Weights of a small self-supervised image encoder: moe top_k, 45211 training examples.
Rows from block 6, named by matrix and row number. Each number is 50 + 10 x the weight over the matrix's rms, rounded and kept within 0 to 99. All counts start at 0.
# proj: attention output (model.blocks.6.attn.proj.weight, 384x384), inputs 128-255
proj.177:62 47 48 46 57 38 53 43 66 54 62 68 64 40 33 46 69 41 49 53 37 57 46 44 35 45 40 61 32 71 39 45 50 42 48 43 63 39 46 46 57 47 60 52 46 48 51 63 66 64 35 46 34 61 48 45 36 57 45 42 54 62 44 85 44 41 54 56 58 71 32 37 42 49 60 37 59 55 63 38 43 53 62 31 67 58 57 40 60 65 63 50 48 52 51 38 47 47 42 63 56 57 72 41 63 49 30 59 42 61 41 52 53 48 45 57 45 60 55 46 36 56 41 28 53 55 55 52
proj.178:39 50 43 55 57 64 53 56 40 48 51 36 36 48 57 69 45 42 48 56 41 56 50 68 51 40 43 49 50 45 61 43 69 44 60 34 37 58 48 46 43 51 40 56 45 43 42 31 52 55 56 66 63 54 50 43 51 40 66 51 41 60 41 52 47 50 66 39 51 55 49 59 56 50 53 68 72 51 59 51 52 35 47 43 68 45 43 47 34 43 52 31 45 54 44 48 57 52 42 66 59 34 45 43 45 62 56 65 59 38 66 44 46 57 50 48 59 51 32 34 62 49 36 50 32 36 73 66
proj.179:63 37 51 61 64 39 45 52 58 69 42 67 59 59 49 49 54 48 41 44 54 58 69 53 40 45 42 48 37 72 55 52 58 54 38 58 51 45 49 51 40 49 41 70 63 41 46 49 58 43 57 41 47 51 35 48 46 53 49 50 50 44 65 61 58 55 35 57 37 55 40 50 55 41 51 35 45 54 44 52 46 53 51 45 25 57 63 53 46 41 52 39 40 57 70 38 43 51 40 64 48 44 52 34 44 50 43 65 62 64 49 34 58 45 39 36 41 63 67 53 40 51 49 48 45 48 57 60
proj.180:58 29 43 61 45 64 34 48 56 43 48 34 54 47 42 63 60 52 41 44 64 57 56 63 59 33 43 35 34 53 55 53 55 43 38 52 65 54 56 40 45 61 57 37 58 39 50 29 54 60 51 63 52 64 57 42 73 70 51 39 52 57 39 56 55 53 51 42 48 33 40 45 64 50 38 58 60 55 39 43 75 49 52 51 49 54 20 56 68 66 41 50 42 49 42 62 40 65 61 49 45 50 49 43 50 42 55 45 50 71 43 59 70 48 45 49 57 33 51 41 52 46 55 68 65 51 43 43
proj.181:59 57 39 59 49 54 44 52 48 44 67 42 52 62 57 32 55 42 57 56 53 53 52 45 55 42 45 63 55 50 50 49 31 43 48 57 54 54 50 53 40 45 55 60 51 43 68 49 25 29 48 55 47 63 61 58 49 52 35 58 52 62 52 67 38 55 40 38 56 38 41 43 39 62 49 58 54 47 37 42 46 40 44 37 52 36 65 58 75 50 44 43 56 66 37 53 65 79 57 44 52 50 32 53 41 38 48 56 45 50 42 48 55 44 56 51 58 33 51 63 53 39 32 56 49 55 45 47
proj.182:43 46 42 39 55 62 48 45 34 51 42 74 67 58 57 51 33 60 51 47 57 56 41 62 51 49 31 55 50 57 53 60 40 62 40 53 54 48 41 54 50 53 66 55 57 54 38 34 48 64 44 35 55 61 50 49 34 63 41 71 34 47 43 36 42 51 39 49 43 54 58 69 53 58 60 42 41 56 43 51 51 50 56 57 40 52 49 51 30 45 54 41 61 32 36 75 37 60 45 67 55 36 53 58 77 46 55 50 40 45 70 50 57 51 54 35 29 65 54 52 44 39 52 71 53 42 51 72
proj.183:49 55 57 59 50 34 69 55 48 42 50 52 50 34 46 45 45 47 55 42 58 56 44 48 57 38 52 61 36 46 53 37 63 63 46 42 57 54 37 50 59 51 44 49 55 51 59 41 57 50 61 48 62 57 46 58 56 55 33 43 38 48 53 28 33 47 53 54 63 69 58 67 52 50 52 43 39 50 66 54 45 49 37 54 65 52 41 48 51 52 44 49 46 39 55 56 51 50 60 35 60 61 33 60 56 46 56 60 32 61 36 49 40 44 44 37 53 42 76 40 38 48 43 42 37 49 66 53
proj.184:59 66 31 59 63 61 63 36 54 52 47 41 46 55 61 35 55 67 45 54 49 36 39 56 55 46 50 51 49 61 55 49 46 52 45 44 52 50 35 44 59 39 36 72 63 58 76 44 44 58 33 50 54 66 59 75 49 35 49 33 52 59 50 47 62 37 62 22 59 64 42 74 45 38 52 64 45 54 46 48 67 66 52 54 46 40 47 62 46 59 43 33 47 33 59 55 56 67 74 50 60 40 43 69 38 59 63 51 39 58 45 34 66 49 65 43 70 51 42 61 48 32 58 54 46 51 48 62
proj.185:58 48 61 43 73 35 53 45 49 58 42 35 50 36 52 38 54 57 67 42 54 50 43 68 60 53 56 48 52 61 55 39 55 37 57 30 46 62 46 49 47 39 54 45 34 41 52 35 60 33 46 47 48 60 44 32 72 39 29 54 65 57 60 57 54 39 27 52 41 46 59 54 57 46 44 44 46 52 54 50 61 65 52 50 34 58 55 52 42 46 53 56 46 51 34 52 43 64 45 56 43 55 54 42 42 52 48 57 58 54 43 53 51 60 57 55 55 42 46 61 40 71 62 42 40 42 76 55
proj.186:54 47 48 51 39 28 56 62 44 57 65 43 61 66 55 39 46 61 70 41 57 41 46 41 47 44 51 47 37 55 60 50 41 54 61 59 51 29 39 53 53 22 56 53 59 42 64 49 31 32 44 48 65 71 57 47 42 43 48 44 57 48 47 43 46 50 60 48 42 54 58 60 50 48 54 41 43 79 48 47 51 47 41 51 49 56 68 31 66 30 44 58 57 60 35 43 37 30 42 59 26 55 58 38 52 48 70 58 41 36 41 47 37 56 27 38 62 57 57 56 49 52 50 53 46 37 63 48
proj.187:64 61 63 41 47 56 54 51 61 42 48 49 43 54 45 37 44 41 67 32 56 44 54 62 48 65 61 57 40 43 57 60 46 39 25 45 59 33 57 43 47 76 52 37 48 39 48 36 53 38 41 64 55 41 59 42 55 58 49 32 42 54 34 54 38 38 51 50 42 42 38 65 39 53 51 73 64 50 56 51 22 70 59 45 68 49 56 54 53 65 51 25 70 39 60 47 52 62 61 49 55 45 27 50 55 58 42 60 36 40 51 55 48 43 33 40 61 54 45 30 70 42 60 40 42 39 43 34
proj.188:46 44 51 63 48 62 42 60 61 46 43 46 54 66 53 27 53 49 31 45 43 45 41 56 44 60 61 46 55 45 45 45 58 57 54 45 55 37 48 47 57 50 45 63 55 57 60 36 39 50 54 47 57 34 42 43 46 55 55 50 51 44 51 70 52 41 59 72 59 52 51 37 45 44 61 50 61 57 50 59 30 57 62 43 51 43 39 52 44 55 42 43 58 47 59 38 66 49 37 49 46 61 46 46 62 43 39 53 39 42 38 44 39 54 64 42 48 44 54 45 36 31 38 56 51 56 45 41
proj.189:58 70 54 64 63 60 55 63 63 51 48 41 53 50 55 61 49 52 58 53 50 52 58 54 44 56 46 43 57 38 43 56 50 32 44 54 40 46 46 49 50 51 52 48 32 55 62 48 47 63 46 27 37 65 48 69 55 58 55 55 41 54 54 45 59 58 55 26 63 47 62 45 47 39 28 45 55 42 53 38 59 38 54 47 36 50 41 45 56 53 47 55 47 38 49 52 50 62 47 53 44 46 48 44 44 49 58 46 33 36 53 37 66 46 63 50 50 43 48 53 50 51 34 38 37 55 34 37
proj.190:44 49 46 69 52 48 43 52 33 56 62 46 62 62 52 57 61 62 69 63 38 47 53 47 60 43 48 40 68 57 33 49 44 59 59 49 34 45 41 40 37 69 45 65 48 36 34 53 47 33 37 49 51 51 38 55 56 29 53 58 40 59 49 60 64 52 51 47 58 37 63 42 52 48 42 41 59 44 48 40 59 53 50 50 44 45 42 38 51 45 56 51 48 51 66 38 44 38 53 45 64 64 42 45 49 37 56 41 37 47 35 59 26 66 44 45 61 48 58 56 59 53 47 46 72 66 27 53
proj.191:30 66 47 42 38 61 61 51 54 56 52 43 45 31 31 46 42 63 56 49 53 65 55 43 50 49 54 56 36 63 54 52 47 66 55 40 48 58 50 38 43 59 38 58 48 37 44 55 72 46 37 49 37 54 57 33 16 44 45 47 44 56 66 61 53 50 47 44 27 32 34 54 45 49 64 42 48 56 47 51 47 46 55 33 30 76 33 62 56 63 63 60 52 45 37 46 65 36 62 50 56 42 57 43 49 59 42 52 50 41 64 54 51 35 51 42 36 51 45 55 57 38 54 58 46 62 28 61
proj.192:51 52 50 65 40 40 46 59 47 57 57 40 45 38 43 63 61 50 36 62 47 67 69 55 44 56 61 58 41 30 51 59 63 47 69 48 58 51 40 39 52 32 56 47 50 31 60 55 59 52 58 37 53 64 29 67 58 39 54 56 45 42 48 54 63 47 70 41 56 44 28 51 64 62 32 49 69 57 39 38 45 65 65 46 58 62 59 58 68 58 44 46 43 31 46 39 37 43 49 60 63 45 55 39 56 49 47 47 39 48 44 39 38 34 37 38 60 35 65 49 51 55 43 52 51 41 53 47
proj.193:53 77 56 58 44 59 65 38 51 57 55 50 51 45 50 50 49 35 46 56 69 55 33 74 60 58 54 65 40 53 49 36 55 48 34 55 39 49 40 61 51 55 54 42 45 42 43 49 56 55 56 40 56 35 49 50 54 44 54 47 69 50 66 48 42 58 57 68 50 53 63 42 49 46 48 37 41 37 33 34 63 27 30 49 68 57 48 47 35 53 54 62 34 29 52 37 58 50 44 39 55 48 60 36 48 51 56 30 65 46 61 54 48 51 57 55 38 46 34 36 46 42 37 56 36 71 48 42
proj.194:42 56 54 50 44 69 55 66 55 46 34 39 50 44 46 36 48 64 41 59 38 59 43 67 53 49 47 56 44 49 50 46 42 49 51 48 32 54 49 58 40 37 51 58 65 55 60 60 48 67 52 42 50 52 54 47 61 51 54 49 53 33 37 42 49 51 69 52 42 64 42 56 53 43 46 43 60 52 48 57 40 46 35 71 62 57 53 48 38 59 55 54 53 37 41 45 41 35 55 51 52 48 63 60 42 53 51 40 41 55 53 38 48 52 43 32 52 47 67 67 48 66 42 61 52 44 50 60
proj.195:62 54 65 43 42 67 42 37 53 42 43 48 52 55 49 36 60 50 63 38 38 51 56 49 47 65 59 52 59 67 43 34 54 45 58 53 35 47 39 28 46 58 51 40 69 72 42 48 53 71 52 66 42 50 51 42 58 53 41 30 48 47 47 47 42 43 61 40 58 30 49 53 51 33 40 47 69 50 41 48 45 29 60 41 43 58 54 51 57 49 45 46 44 50 67 43 35 45 56 53 61 46 44 61 70 68 53 48 61 64 57 61 49 65 60 55 39 45 44 60 48 37 55 42 39 56 37 51
proj.196:51 62 19 40 49 45 58 51 35 55 41 60 37 26 60 60 35 46 48 59 72 48 59 43 56 57 39 66 49 65 48 46 64 43 42 52 45 42 49 41 66 47 45 58 35 69 44 42 74 43 45 43 44 45 57 60 66 36 60 56 53 52 54 67 60 59 52 53 62 51 55 46 70 48 46 60 72 57 51 50 57 55 40 43 27 47 26 54 53 62 35 53 65 44 64 45 32 34 71 56 58 50 48 55 71 49 39 43 45 54 62 53 60 48 53 57 34 54 51 49 70 58 48 63 34 42 36 58
proj.197:58 63 48 59 54 55 74 63 64 57 63 48 55 57 48 49 60 38 48 57 51 50 43 65 55 58 46 53 59 51 41 40 35 45 28 57 43 45 53 53 56 43 58 62 38 38 56 44 56 41 44 49 60 48 34 40 52 39 29 62 45 64 49 50 43 37 53 57 42 53 51 48 47 56 43 51 58 52 56 35 55 44 35 37 60 50 49 42 51 41 46 53 61 53 59 48 47 37 58 50 49 44 67 48 54 52 47 50 40 55 33 44 42 52 35 51 67 49 61 72 57 57 42 71 65 66 36 43
proj.198:59 68 55 42 53 46 50 59 46 39 71 54 50 60 52 40 61 48 45 61 44 59 37 61 61 53 55 46 47 30 33 39 45 39 38 35 47 54 39 58 49 66 45 51 43 74 53 54 78 41 44 39 52 48 60 56 50 52 37 32 43 61 40 38 64 57 47 58 38 28 57 29 50 57 33 40 38 41 43 47 46 51 40 62 68 55 40 50 45 51 53 43 48 32 61 63 51 62 33 47 41 32 35 42 48 50 47 70 59 34 48 56 55 51 48 70 58 32 68 48 52 35 44 56 47 52 54 50
proj.199:57 61 45 53 48 38 44 56 76 43 50 67 56 52 42 56 47 66 46 44 29 45 54 35 40 42 43 33 51 54 44 58 59 47 47 43 43 59 51 28 43 60 53 56 48 46 52 62 60 36 50 33 52 51 32 54 38 54 56 48 52 58 58 66 38 32 61 70 45 55 49 52 64 60 26 46 40 65 66 23 51 57 55 46 46 63 43 46 58 58 53 40 51 53 40 52 39 37 54 46 67 55 35 46 59 57 65 53 58 51 43 41 68 46 38 46 35 42 39 48 36 62 66 46 46 48 62 49
proj.200:55 56 37 74 46 62 50 49 40 43 48 46 58 41 47 44 60 53 53 43 44 50 52 55 45 55 36 37 51 52 42 64 53 52 50 39 50 42 60 61 53 62 60 41 66 52 56 50 40 41 50 55 71 45 63 59 51 47 45 50 45 54 39 47 57 53 41 49 53 57 39 50 45 55 56 48 37 51 39 71 62 30 59 44 52 53 43 52 56 58 54 64 48 56 38 55 52 80 48 37 35 60 62 46 55 70 73 31 58 37 46 52 43 62 55 63 38 53 54 38 42 43 55 36 37 63 41 34
proj.201:54 38 52 61 44 51 48 62 37 53 38 40 51 36 61 48 62 49 44 44 48 45 36 48 49 54 49 61 43 38 66 55 54 31 50 56 51 55 53 36 59 48 48 51 38 52 48 56 64 40 40 55 48 50 51 65 68 51 52 68 43 56 52 32 39 52 72 45 55 40 39 48 50 52 46 43 61 52 44 57 46 54 47 65 65 40 71 45 57 47 53 49 31 49 53 53 55 59 54 57 60 45 42 52 59 56 63 61 42 49 55 68 59 49 44 68 62 61 66 51 56 56 42 44 71 61 69 54
proj.202:72 60 44 43 52 45 57 45 47 37 51 51 41 31 52 47 44 57 55 56 64 51 51 60 45 50 50 44 47 53 51 34 49 50 24 40 48 74 54 39 64 53 46 58 47 66 52 54 71 29 58 35 39 57 62 53 54 56 40 63 35 42 61 50 61 40 63 35 54 65 54 37 49 45 64 47 45 27 58 63 43 68 55 52 56 42 64 36 61 55 50 46 47 71 45 45 64 58 35 52 43 40 54 58 53 70 59 37 49 38 50 45 35 46 57 42 52 40 42 38 43 57 51 43 56 52 49 57