python train.py --crop_scale_min=0.2 --horizontal_flip=true --activation="silu" --head_dim=64 --layers=12 --warmup_steps=100 --weight_decay=0.02
Rows from block 9, named by matrix and row number. Each number is 500 + 25 x the weight over its row's rms, rounded and kept within 0 to 999. All counts start at 0. Numbers have three digits each. After the name is the row's rms in percent of the matrix's.
# v: attention value (model.blocks.9.attn.v.weight, 192x384), inputs 288-383
v.36 101:500489565480484473442523482523501521499514509492481450496506491497461457489480484487507499530489544507468561521481518502489454523487526478497555519443453502506495482507501467476490500494521487511486490554467494546507448457455514506526485516535506505543440510527490511503502492487480547547
v.37 094:541482531498443482473482505466492517510477484511517490497526472452482518456500484468491504497528487546470488486490512499513525517493519514497517512476453515487494516556502519496547491532498524480530540487505513497532508494507488510530507467487490500524524550496512508509468513507469494532
v.38 111:490520473513500480458511492507489500483500504485486517525501537526534522491507502528555474499522527472505494512514561504525444516470491489520556513518501487528520505490473486516495464512441492506490489498508488513526504498495532475517494482506523501504436533512526482505507487509510500502
v.39 109:486497516476476496478532509520479509485505538525541548479523502515484508507515496501492456473490536466485467514529523506507528524481499486517476473459512517502500508473571527505449522501508502553511521476500534496456495497486497508506498440461508506514496487501493468502503457488515491454
v.40 104:498480528516445483533465505494491511486498466484506502543511495505486528464479515475550537498442472463504528462472478518507493533505493497513495524535492488486529506494505477509498484517454524460499468514490500540473458500515452490493465530502524486523497471495490460466500489514509501463
v.41 100:538517504485487485490484507532487508476562493499551462545489575467463459504475488499548548510549505462492512507490495508522514485522477491521515500485492537469489487540506483476502503470521457508482484475514484484472559502483501525476512496528494570543499469503537514518524530507466524506
v.42 101:467481527494499514572552470449498439514502499448503498518534441507509523518457478497480492484495439533537498490503487477459550466483484519456497499514470503529489483490490443518464495509509480516489483522498478495504462525470490522489531515510469490523469475526483472509492516533502543521
v.43 099:528538481478474471454492510497569504497521516506528473468503503471568489518489492542518486513475501515470490470464487533458511459463521471521505523524509464503472506521468509486569521546473514492546531505543492509529485481484453463555506462510504524485519484476458544462494523520480505467
v.44 099:487461504513497512538483508491512488509455487481490526532483490504480515485475495482518499487492521547512536488521490519520502467513497494486527497502505560460479492490492486563556501540498440459493514489502491509515560518487524490500483503501521472503442538479505498528544482504507513568
v.45 104:496496441511513505509509447501473542475511503501526524508509486497516471496509457511492494479529566541474480451476515536481466480484481553523464528522497492522524464500518471513532489491521514502495513473514492494536496499496527486476543493476467464550509455471504462478461506529506519469
v.46 094:441486503484511532513529532423465454535497524487455521515488488492518483449481476488502480469490508487481472505471509493450490522511473526527494565536519449470507513463540515514500528503503473502480482531537522528513488530550522541453542515506497472521473478473527507498470478478514515479
v.47 105:529537493500471503528465514496537477523487514481535532491506547504530526515499514474486495522507485503511452483523502480490493507497480485465527459467496518506489491516502500476514496469502494491543501527474480447509471529508478519503524496534485492451486541503493509524525488487508477536
v.48 101:500507476500482479513466515496515496553491519516521502479500469550477501452485519496476465514525475495504507497504512498480535501466500491455513478518466509502508508468484521474535520549509509486504510537502492473527497536551505528503490457503522457491483517499502511487496521548467487459
v.49 105:502482476532518512502530527539491521539530535442488473509498531484494473505482516508514503502464451404479526450495467472524488542464483460484479494492543520502495463501493486541487463486492514525534495540467492504516503539505518499484512452505476523472447493523518478496485515476513479523
v.50 102:485532520497508506515533477549498512465522541524519468479488515470493523531527539508492527475528473518507487478508460472504509507497487529488500503508470479462449532465536537518523517503480510497510483524483485488500481538527489503487485563482533519467492528494485510528496531500502544510
v.51 100:470524475478494494493465495508496496473483494507482505455494528491448524500483498477487471487501479457489494492485493498507503492461516460484485444443513462442492501496517511514526493489466513466526522511483448482477523515502471441513498483511548496524446510492520492497511532521536482490
v.52 101:503527465537504479460567475563501531507508490510519480527499514518475515505499526475502522507470527452531479486464452504483469503520522510475502520480455483521507511494510513499467521500470484484503502472539483522528480456523463468510482541506476476500509508450496495511524512512536482494
v.53 106:494481484545520537528492523533484498502489545517509436533455513491479523483494514525503549481518471482536502498504463512483503471529514486512528473524529525489531536490537526475500519507467536499479521426515497519477536497503490490508499522504492484486483505430511558499524484492509504521
v.54 109:480556485528495503498495496509496511498491488563521455481499489526506467516474483520526536490501512510483513509532482513491477505511478512490542496516497520507507492489521468526494481493551478525510478510511456513527441464510467545530516515517543471499516477516492525472509502555496527458
v.55 103:476472508516515522503490460498541471503490534505543522486514468486509503480502502525462520502476549510548484519536485511512528528545504494483490493466495493493484496465495504478504517473492485513534516511534510498535532501456599556495435488494541443458525457499509501519526501527505434487
v.56 101:505487541462457506561478504462509499535439492497460537478470496509492513498428520463524442457501512493486521527457520487483506474480505483473488518468515490562494501478563501478488479510455496495482498520496517513395467512504470451492473508482446539542529464509513489483479495495493554498
v.57 102:496546484489518516474488481543528509464475472469504476509528524530535521521512501522481486504527465441495510496529522507498503521517482461532477493498473497516518470473492529472484472475490484496532521531506514516446537536531467535512503481498546508535463520564477506563459529496522526464
v.58 093:482499516490527498487468516497480456471511520436474497485509471518497490498510513484449462504512482507453514473495491467471471519487477509516497552467520486488482456514509516472477509453495553511485527519489486515526452464530511503471555490500483488479483491518442554500525524526511477510
v.59 102:502549496504473521493491477441494471483513468496484525470525459506541522497496527513466483518525518463510554504518504537542494478507479490509507496490461491497521481506485532533514529530494507473470560518503508455505480471482478507493526488519557459502505491506520496493488534492478533479
v.60 096:481495459516517493447448521530528495540467492491536493458517498475558487472476491482464506506521542474494502526555494518474528518480482531494496428478472489448505503528460520521537491518488509483535499498521451459526474513515512549466476480511512492554447510480470485500500531540461507465
v.61 101:518501531449448523518518537483496523450521504545478482525514444513512484501485474496489442509501517505518500493494510529508508518488489509479495535509515540482504515530546470483474482530533506531493529518500510504524504517486512514492479497495482498474530495468508509532518506525518518538
v.62 098:461512512496511493545494535518521506512499479543479518469539513497494509509492518501482530527485513475491486479519460505521532494490476526456486542469490505507479499493525499466510563486498545502536528470491524546469504482493534486497517495461487504518514535499469531500451498534525501514
v.63 095:482498503505502471507498509516472494489419535535543498498481508470467470484513493506527484437523488478526491478544524478466476472525501508482496500513532471484528495509518507496489484477544500489526495490479494518488494494474494506525497523554466480526500513502508515477519542484515510459
v.64 091:460528528450508539501522547508510511480479526500514525518542496490484478507491499478533528482526513535531536509515454569511506504485461502488495518494486520452468449547524498558507515466497509497445544508484486515516504533458522536539518500484453527449502473474481516467494524495494488500
v.65 099:510488502508485492497457518517468519485501492529475516536525541506473516478485486483474481513474464534495525485524508542488535487472492479524503479575489468486528493508485530491540514470490507531507452506492519502466494490512552518469547526568463487493531492521494498533512480531494464548
v.66 094:469512524466497496513494532489515518469455516541529509515507504474501481492521506493506540514494497506491461489447492503525516541503504498476531508476525485505560512504512515427536500524509511526483460472513497480501496461477557499500481471486522468452488500481498531512489527508439535484
v.67 098:528507471496533516500510481508516475481454516498514508520512497506505489543462463481506498539469497512525463494473463574502533529498507518496428469497514489491463499539480507495549495490511513524532536475571502499504487521530522507526478531505450473503493502505485484467495491524453520529
v.68 095:568506468532492471503509469480430483525458507479534500474479466497488538492489483508485473492502418488446517514439500541532486501481498494484501486517461494479554527497552492457522509539483464519512509491488503471498496488463471528496492519523497521481490492481523499527497491461484559522
v.69 098:479498486535480483446463490465493506548508501573537536470502503498505505495530453526535529512496461527479485511530509506475535508508528496557520530504493521518469476494510508516467462518493459511468492496464527518501477466505494503526502513526503473510461500473512493546514508518472459516
v.70 099:468501522516537484528468533485489527503521492518476509515499484480524499520517489496495482454512515488527494522518493481531477533479523508506500527499519494457497553546495492507536456503511525536511464531553522447501496544497527508493456484524524517478472545522499514488536495526484535501
v.71 101:466505509516503512529555520541492498465490485500482523512468458514469516506554474469534508520551517496521507523526468540495518503523495465515510513476499494505519501470524475527459468511532425527508466481445529501487457488494480487483525531496528464500514489496527492486519493481493525457
v.72 097:529517487507516496508515502511508506441503496518502474489500470513480549512478533486530525493523458527525498509502501476502516508499487515497523464496517532518505520515517491523490530516517494492456460524481519475516472520462481517502488498536457492511498511482490521485498475461505470463
v.73 100:493509500511505477548490452492509491489496517498476501449476473511543500525492469504481523508516546533494498451557492565491510492510488479517496437528520544511550484499503562510532531515486525499501507529464457486535493520510476497523488459518488516498517483483488465492487499477483477533
v.74 099:533527530537510510475457489528474507482489527486518486557517517521542446474475482506511465485527472455494519477517482471499474521489517467479505485543478506496491522486422546489540499520520518505477516535500484476501505468507534507504492508500486497516468531511498515565486506470520509494
v.75 103:539508458502499511481536467486503518492496495523485489506496515500502471515509449450469475511510478518541511524496505462547482480503538505527511476480496533569494497502514507505500542525540534456516474513491525529504477489481479494451505497486473505466528525484534522502534506479500474505
v.76 096:489509513516476476509502485494489500517550517513508482531518468503528505448500485481492524535455530502524457536455509495489510510493442517506524484506523502478511514514505491485499507514518500555459484490516514526492521492528523558496493494513479527513488495505494505504533479496545484492
v.77 097:502505475497483533509506494482501478486519453488465510447515462502508480519544527460496525544515541519443515522481541514506518521465475506495501528485505524494480509454481531526467490468486499494504472514459527487478489503478516521449516458519559511508527485533530496498529533489475535484
v.78 106:534532499515528543495473495519506465480490464478508497517469483566469494477513534536515559498522502476489512508476497512535471530541469507498468478509512506554485478512536475472503457524485510483523515504516498480496454494498471495492490467537513497523504489499504521509479504443525473493
v.79 100:469521485499533492501496472491475445541478516495472517476480524512496539541479472486481518462493510513480502558480518511492463532538476500516483537475499529494484515500529519472498509497571512509505467525505513492490476478464497516529553522488546491523471513490480437503480486494527523510
v.80 100:493489508504479479516506472490494494447510493478487496522450482485458495471486530495522527497460513466511492495480506535547488452473499494478472497515507518542523477507491532450491478518468552526472524435451542499501502476490537500481484468467511539481526523494520478451505495504468553498
v.81 101:504524528473517483537523498478492516496525547524525529543470551514466519512508493449544490515495511521532528496487497490462533471515527536545529525514463478490484500442468470483489510470506471507473533521522517533508475478557514470511477500531430513443487485490495476476511537488479507488
v.82 100:478488527537477430484550480522503549493473503502473466540500499490503496504529508491474525522496508499481469518489491514493484493526467456487494493461531512467502479496488518438438516450503535520497517501498491488496464474518536503533487438523513487516523522462481502549479521501543527478
v.83 101:507501525533482452470536505498521499473479486478457510478496498492492452545498527515446482504477495468509526511511496516480506496450465535487526500479517489465490511490465509509498484487489525505497488486505460526514481518504509535513511470486535522472515457523524509511496507544488516492
v.84 097:451496486474503506504498522511508511470511525530532530506493515534506472508483513487479468518532513510534497500525510500509473524523501495534500461492487518493519460508503521484505503533526475545495517469528509509514500479488530535520502490518461497496508488479522484519511529503520468542
v.85 101:508506518512473506513527493506481518518512511453507531507540458513528470519490489479480490495521481471483497445503508516492499493495519506473517496481495535498518511446476481514511531523494515480507492511526479510513545522511517524492474477506460508503453541535499515449500484480506497509
v.86 093:512510490502491496492462495494482537474459504531521505550556528527524467491500499485491499521481535493496489518514473483502476473530484481445529523491512506475497464493525450520556485514515468471525528468496534493460473511542450475465528552538433517476524526489538516537484491494504497524
v.87 095:521522502487478491520466513464499499486463475472458482499515484470506520523460494493515495538456521493504521485519519472541481546473498524505494502500529502493489495507499510506492518524506488505467500491506484521496453480481552488493522499477496484494511503482487494519507509495501455492
v.88 098:494512514495537510534483460514530500447425479544485534504502493519483544466529513523475463485469522519465491560536508488466463520539536523495523516569534476500528519464510494474563527502506513496519556507523480479497497478474470515497493490484482467515542495481496481528503482512526480468
v.89 095:525464537541488508482515496503458513450483516489456465508501464532510494527464452507506534492526491519480483496522476526505461531527485454512502503487492508527502441469534465507542512479518543479486497534479476498503481521482464498469548517509458460531507490490482541525539464500471483469
v.90 096:503486507468456523510522517526535498496512537549491445506523487509513461509495516478493507547488520502492529508528504437488506526530491483463521504479550512505489474497530454532541456518519516536526541500519529478476467519496522502502492530477515503495506489479500517488490558474485487496
v.91 100:494501449477496516497515462478510494466514467511508503502509526505534493531486562510467466511523528511498510498517511507515469466506510485497514499474518515472546529521519463497503483514530496497466526523481488521515441530533477509490501503543519497503485543523492475481487512494498487465
v.92 098:502510525516491497491534494494491449517485519484493477457528552495452513499528453463471521469477517497525512502471462486536487476492499488558538505544463472498490488481535476509488470491456490490461516474503475530517479468516452507480436483523499515484554477523501479459487491522492529475
v.93 103:459512480505503469481517498526496507463514533462552506476507508490505521534535525532513481459518501514478437508508495554508512483579464499503492522476485483462506530546540494527449544466519509480532474458517485507499480502533505491508515495479470508490490512509498476468536498519497481511
v.94 092:539511479526504510543473538510491495474545480558495509478449494483491487494527496519544437482535496505515490472510448520462513478504529450499495469490491497462514465509508516526496511465509523499469504442506519517540478500503484476475488484501566491475504506525538469468551488524505485505
v.95 093:509491504490499546509464482490460458508530515490496480493491564523505486532502463457446501486515488482512480530517496552475525520486498472542498520477507521492495482512498484453533494468504499518486470551512482524534487505561503503480476509513532532505533531511471496532520507485452504475
v.96 102:488492487547526495461491456481451485422538485563509484525486475449481539531484481493503520517509503500490485467489504517508544468499538472487483512502449473499509484493481492471483491479484514498479422513489481498509450474552550491536496493519494495497491514512532520505528458451515486539
v.97 095:509513455527499516469549453500516506508502484581505532481518497476479488495483493545495516513516455494489481490554457455469516454536500525511471506505520483496494466534490498518494463518502523438521489488490493475503501480496474474462473491499472490485541449483514564453504546501507503512
v.98 099:514449420464500481508497486503540481530478454512445530528460502486501482523472512524534533519465495540488539492490528489516511511545516531499518535505440463507524470570478490492508466467496487503503522528525498510482511498469481477507511483459511507507527472504497465516514485509519510486
v.99 101:528498504474496526490516503459516507503469494466533504472508553499464535486461487461488509479484509488509486522495515511510518503515530479534496438509429526547497459507501524486512482486502498522477457525552472482474494515542506508451524490516487502491503502561541510522481482522499456523
v.100 098:473504528485509481482459515546493541492511555524502461487517501506510450494501535510499463496460515533440498492503461501489521527513515525522471503522536529463468541502501503481490495527501557468522508476508522483519504505517517511524529499428510472496510530475451457509441485526526501518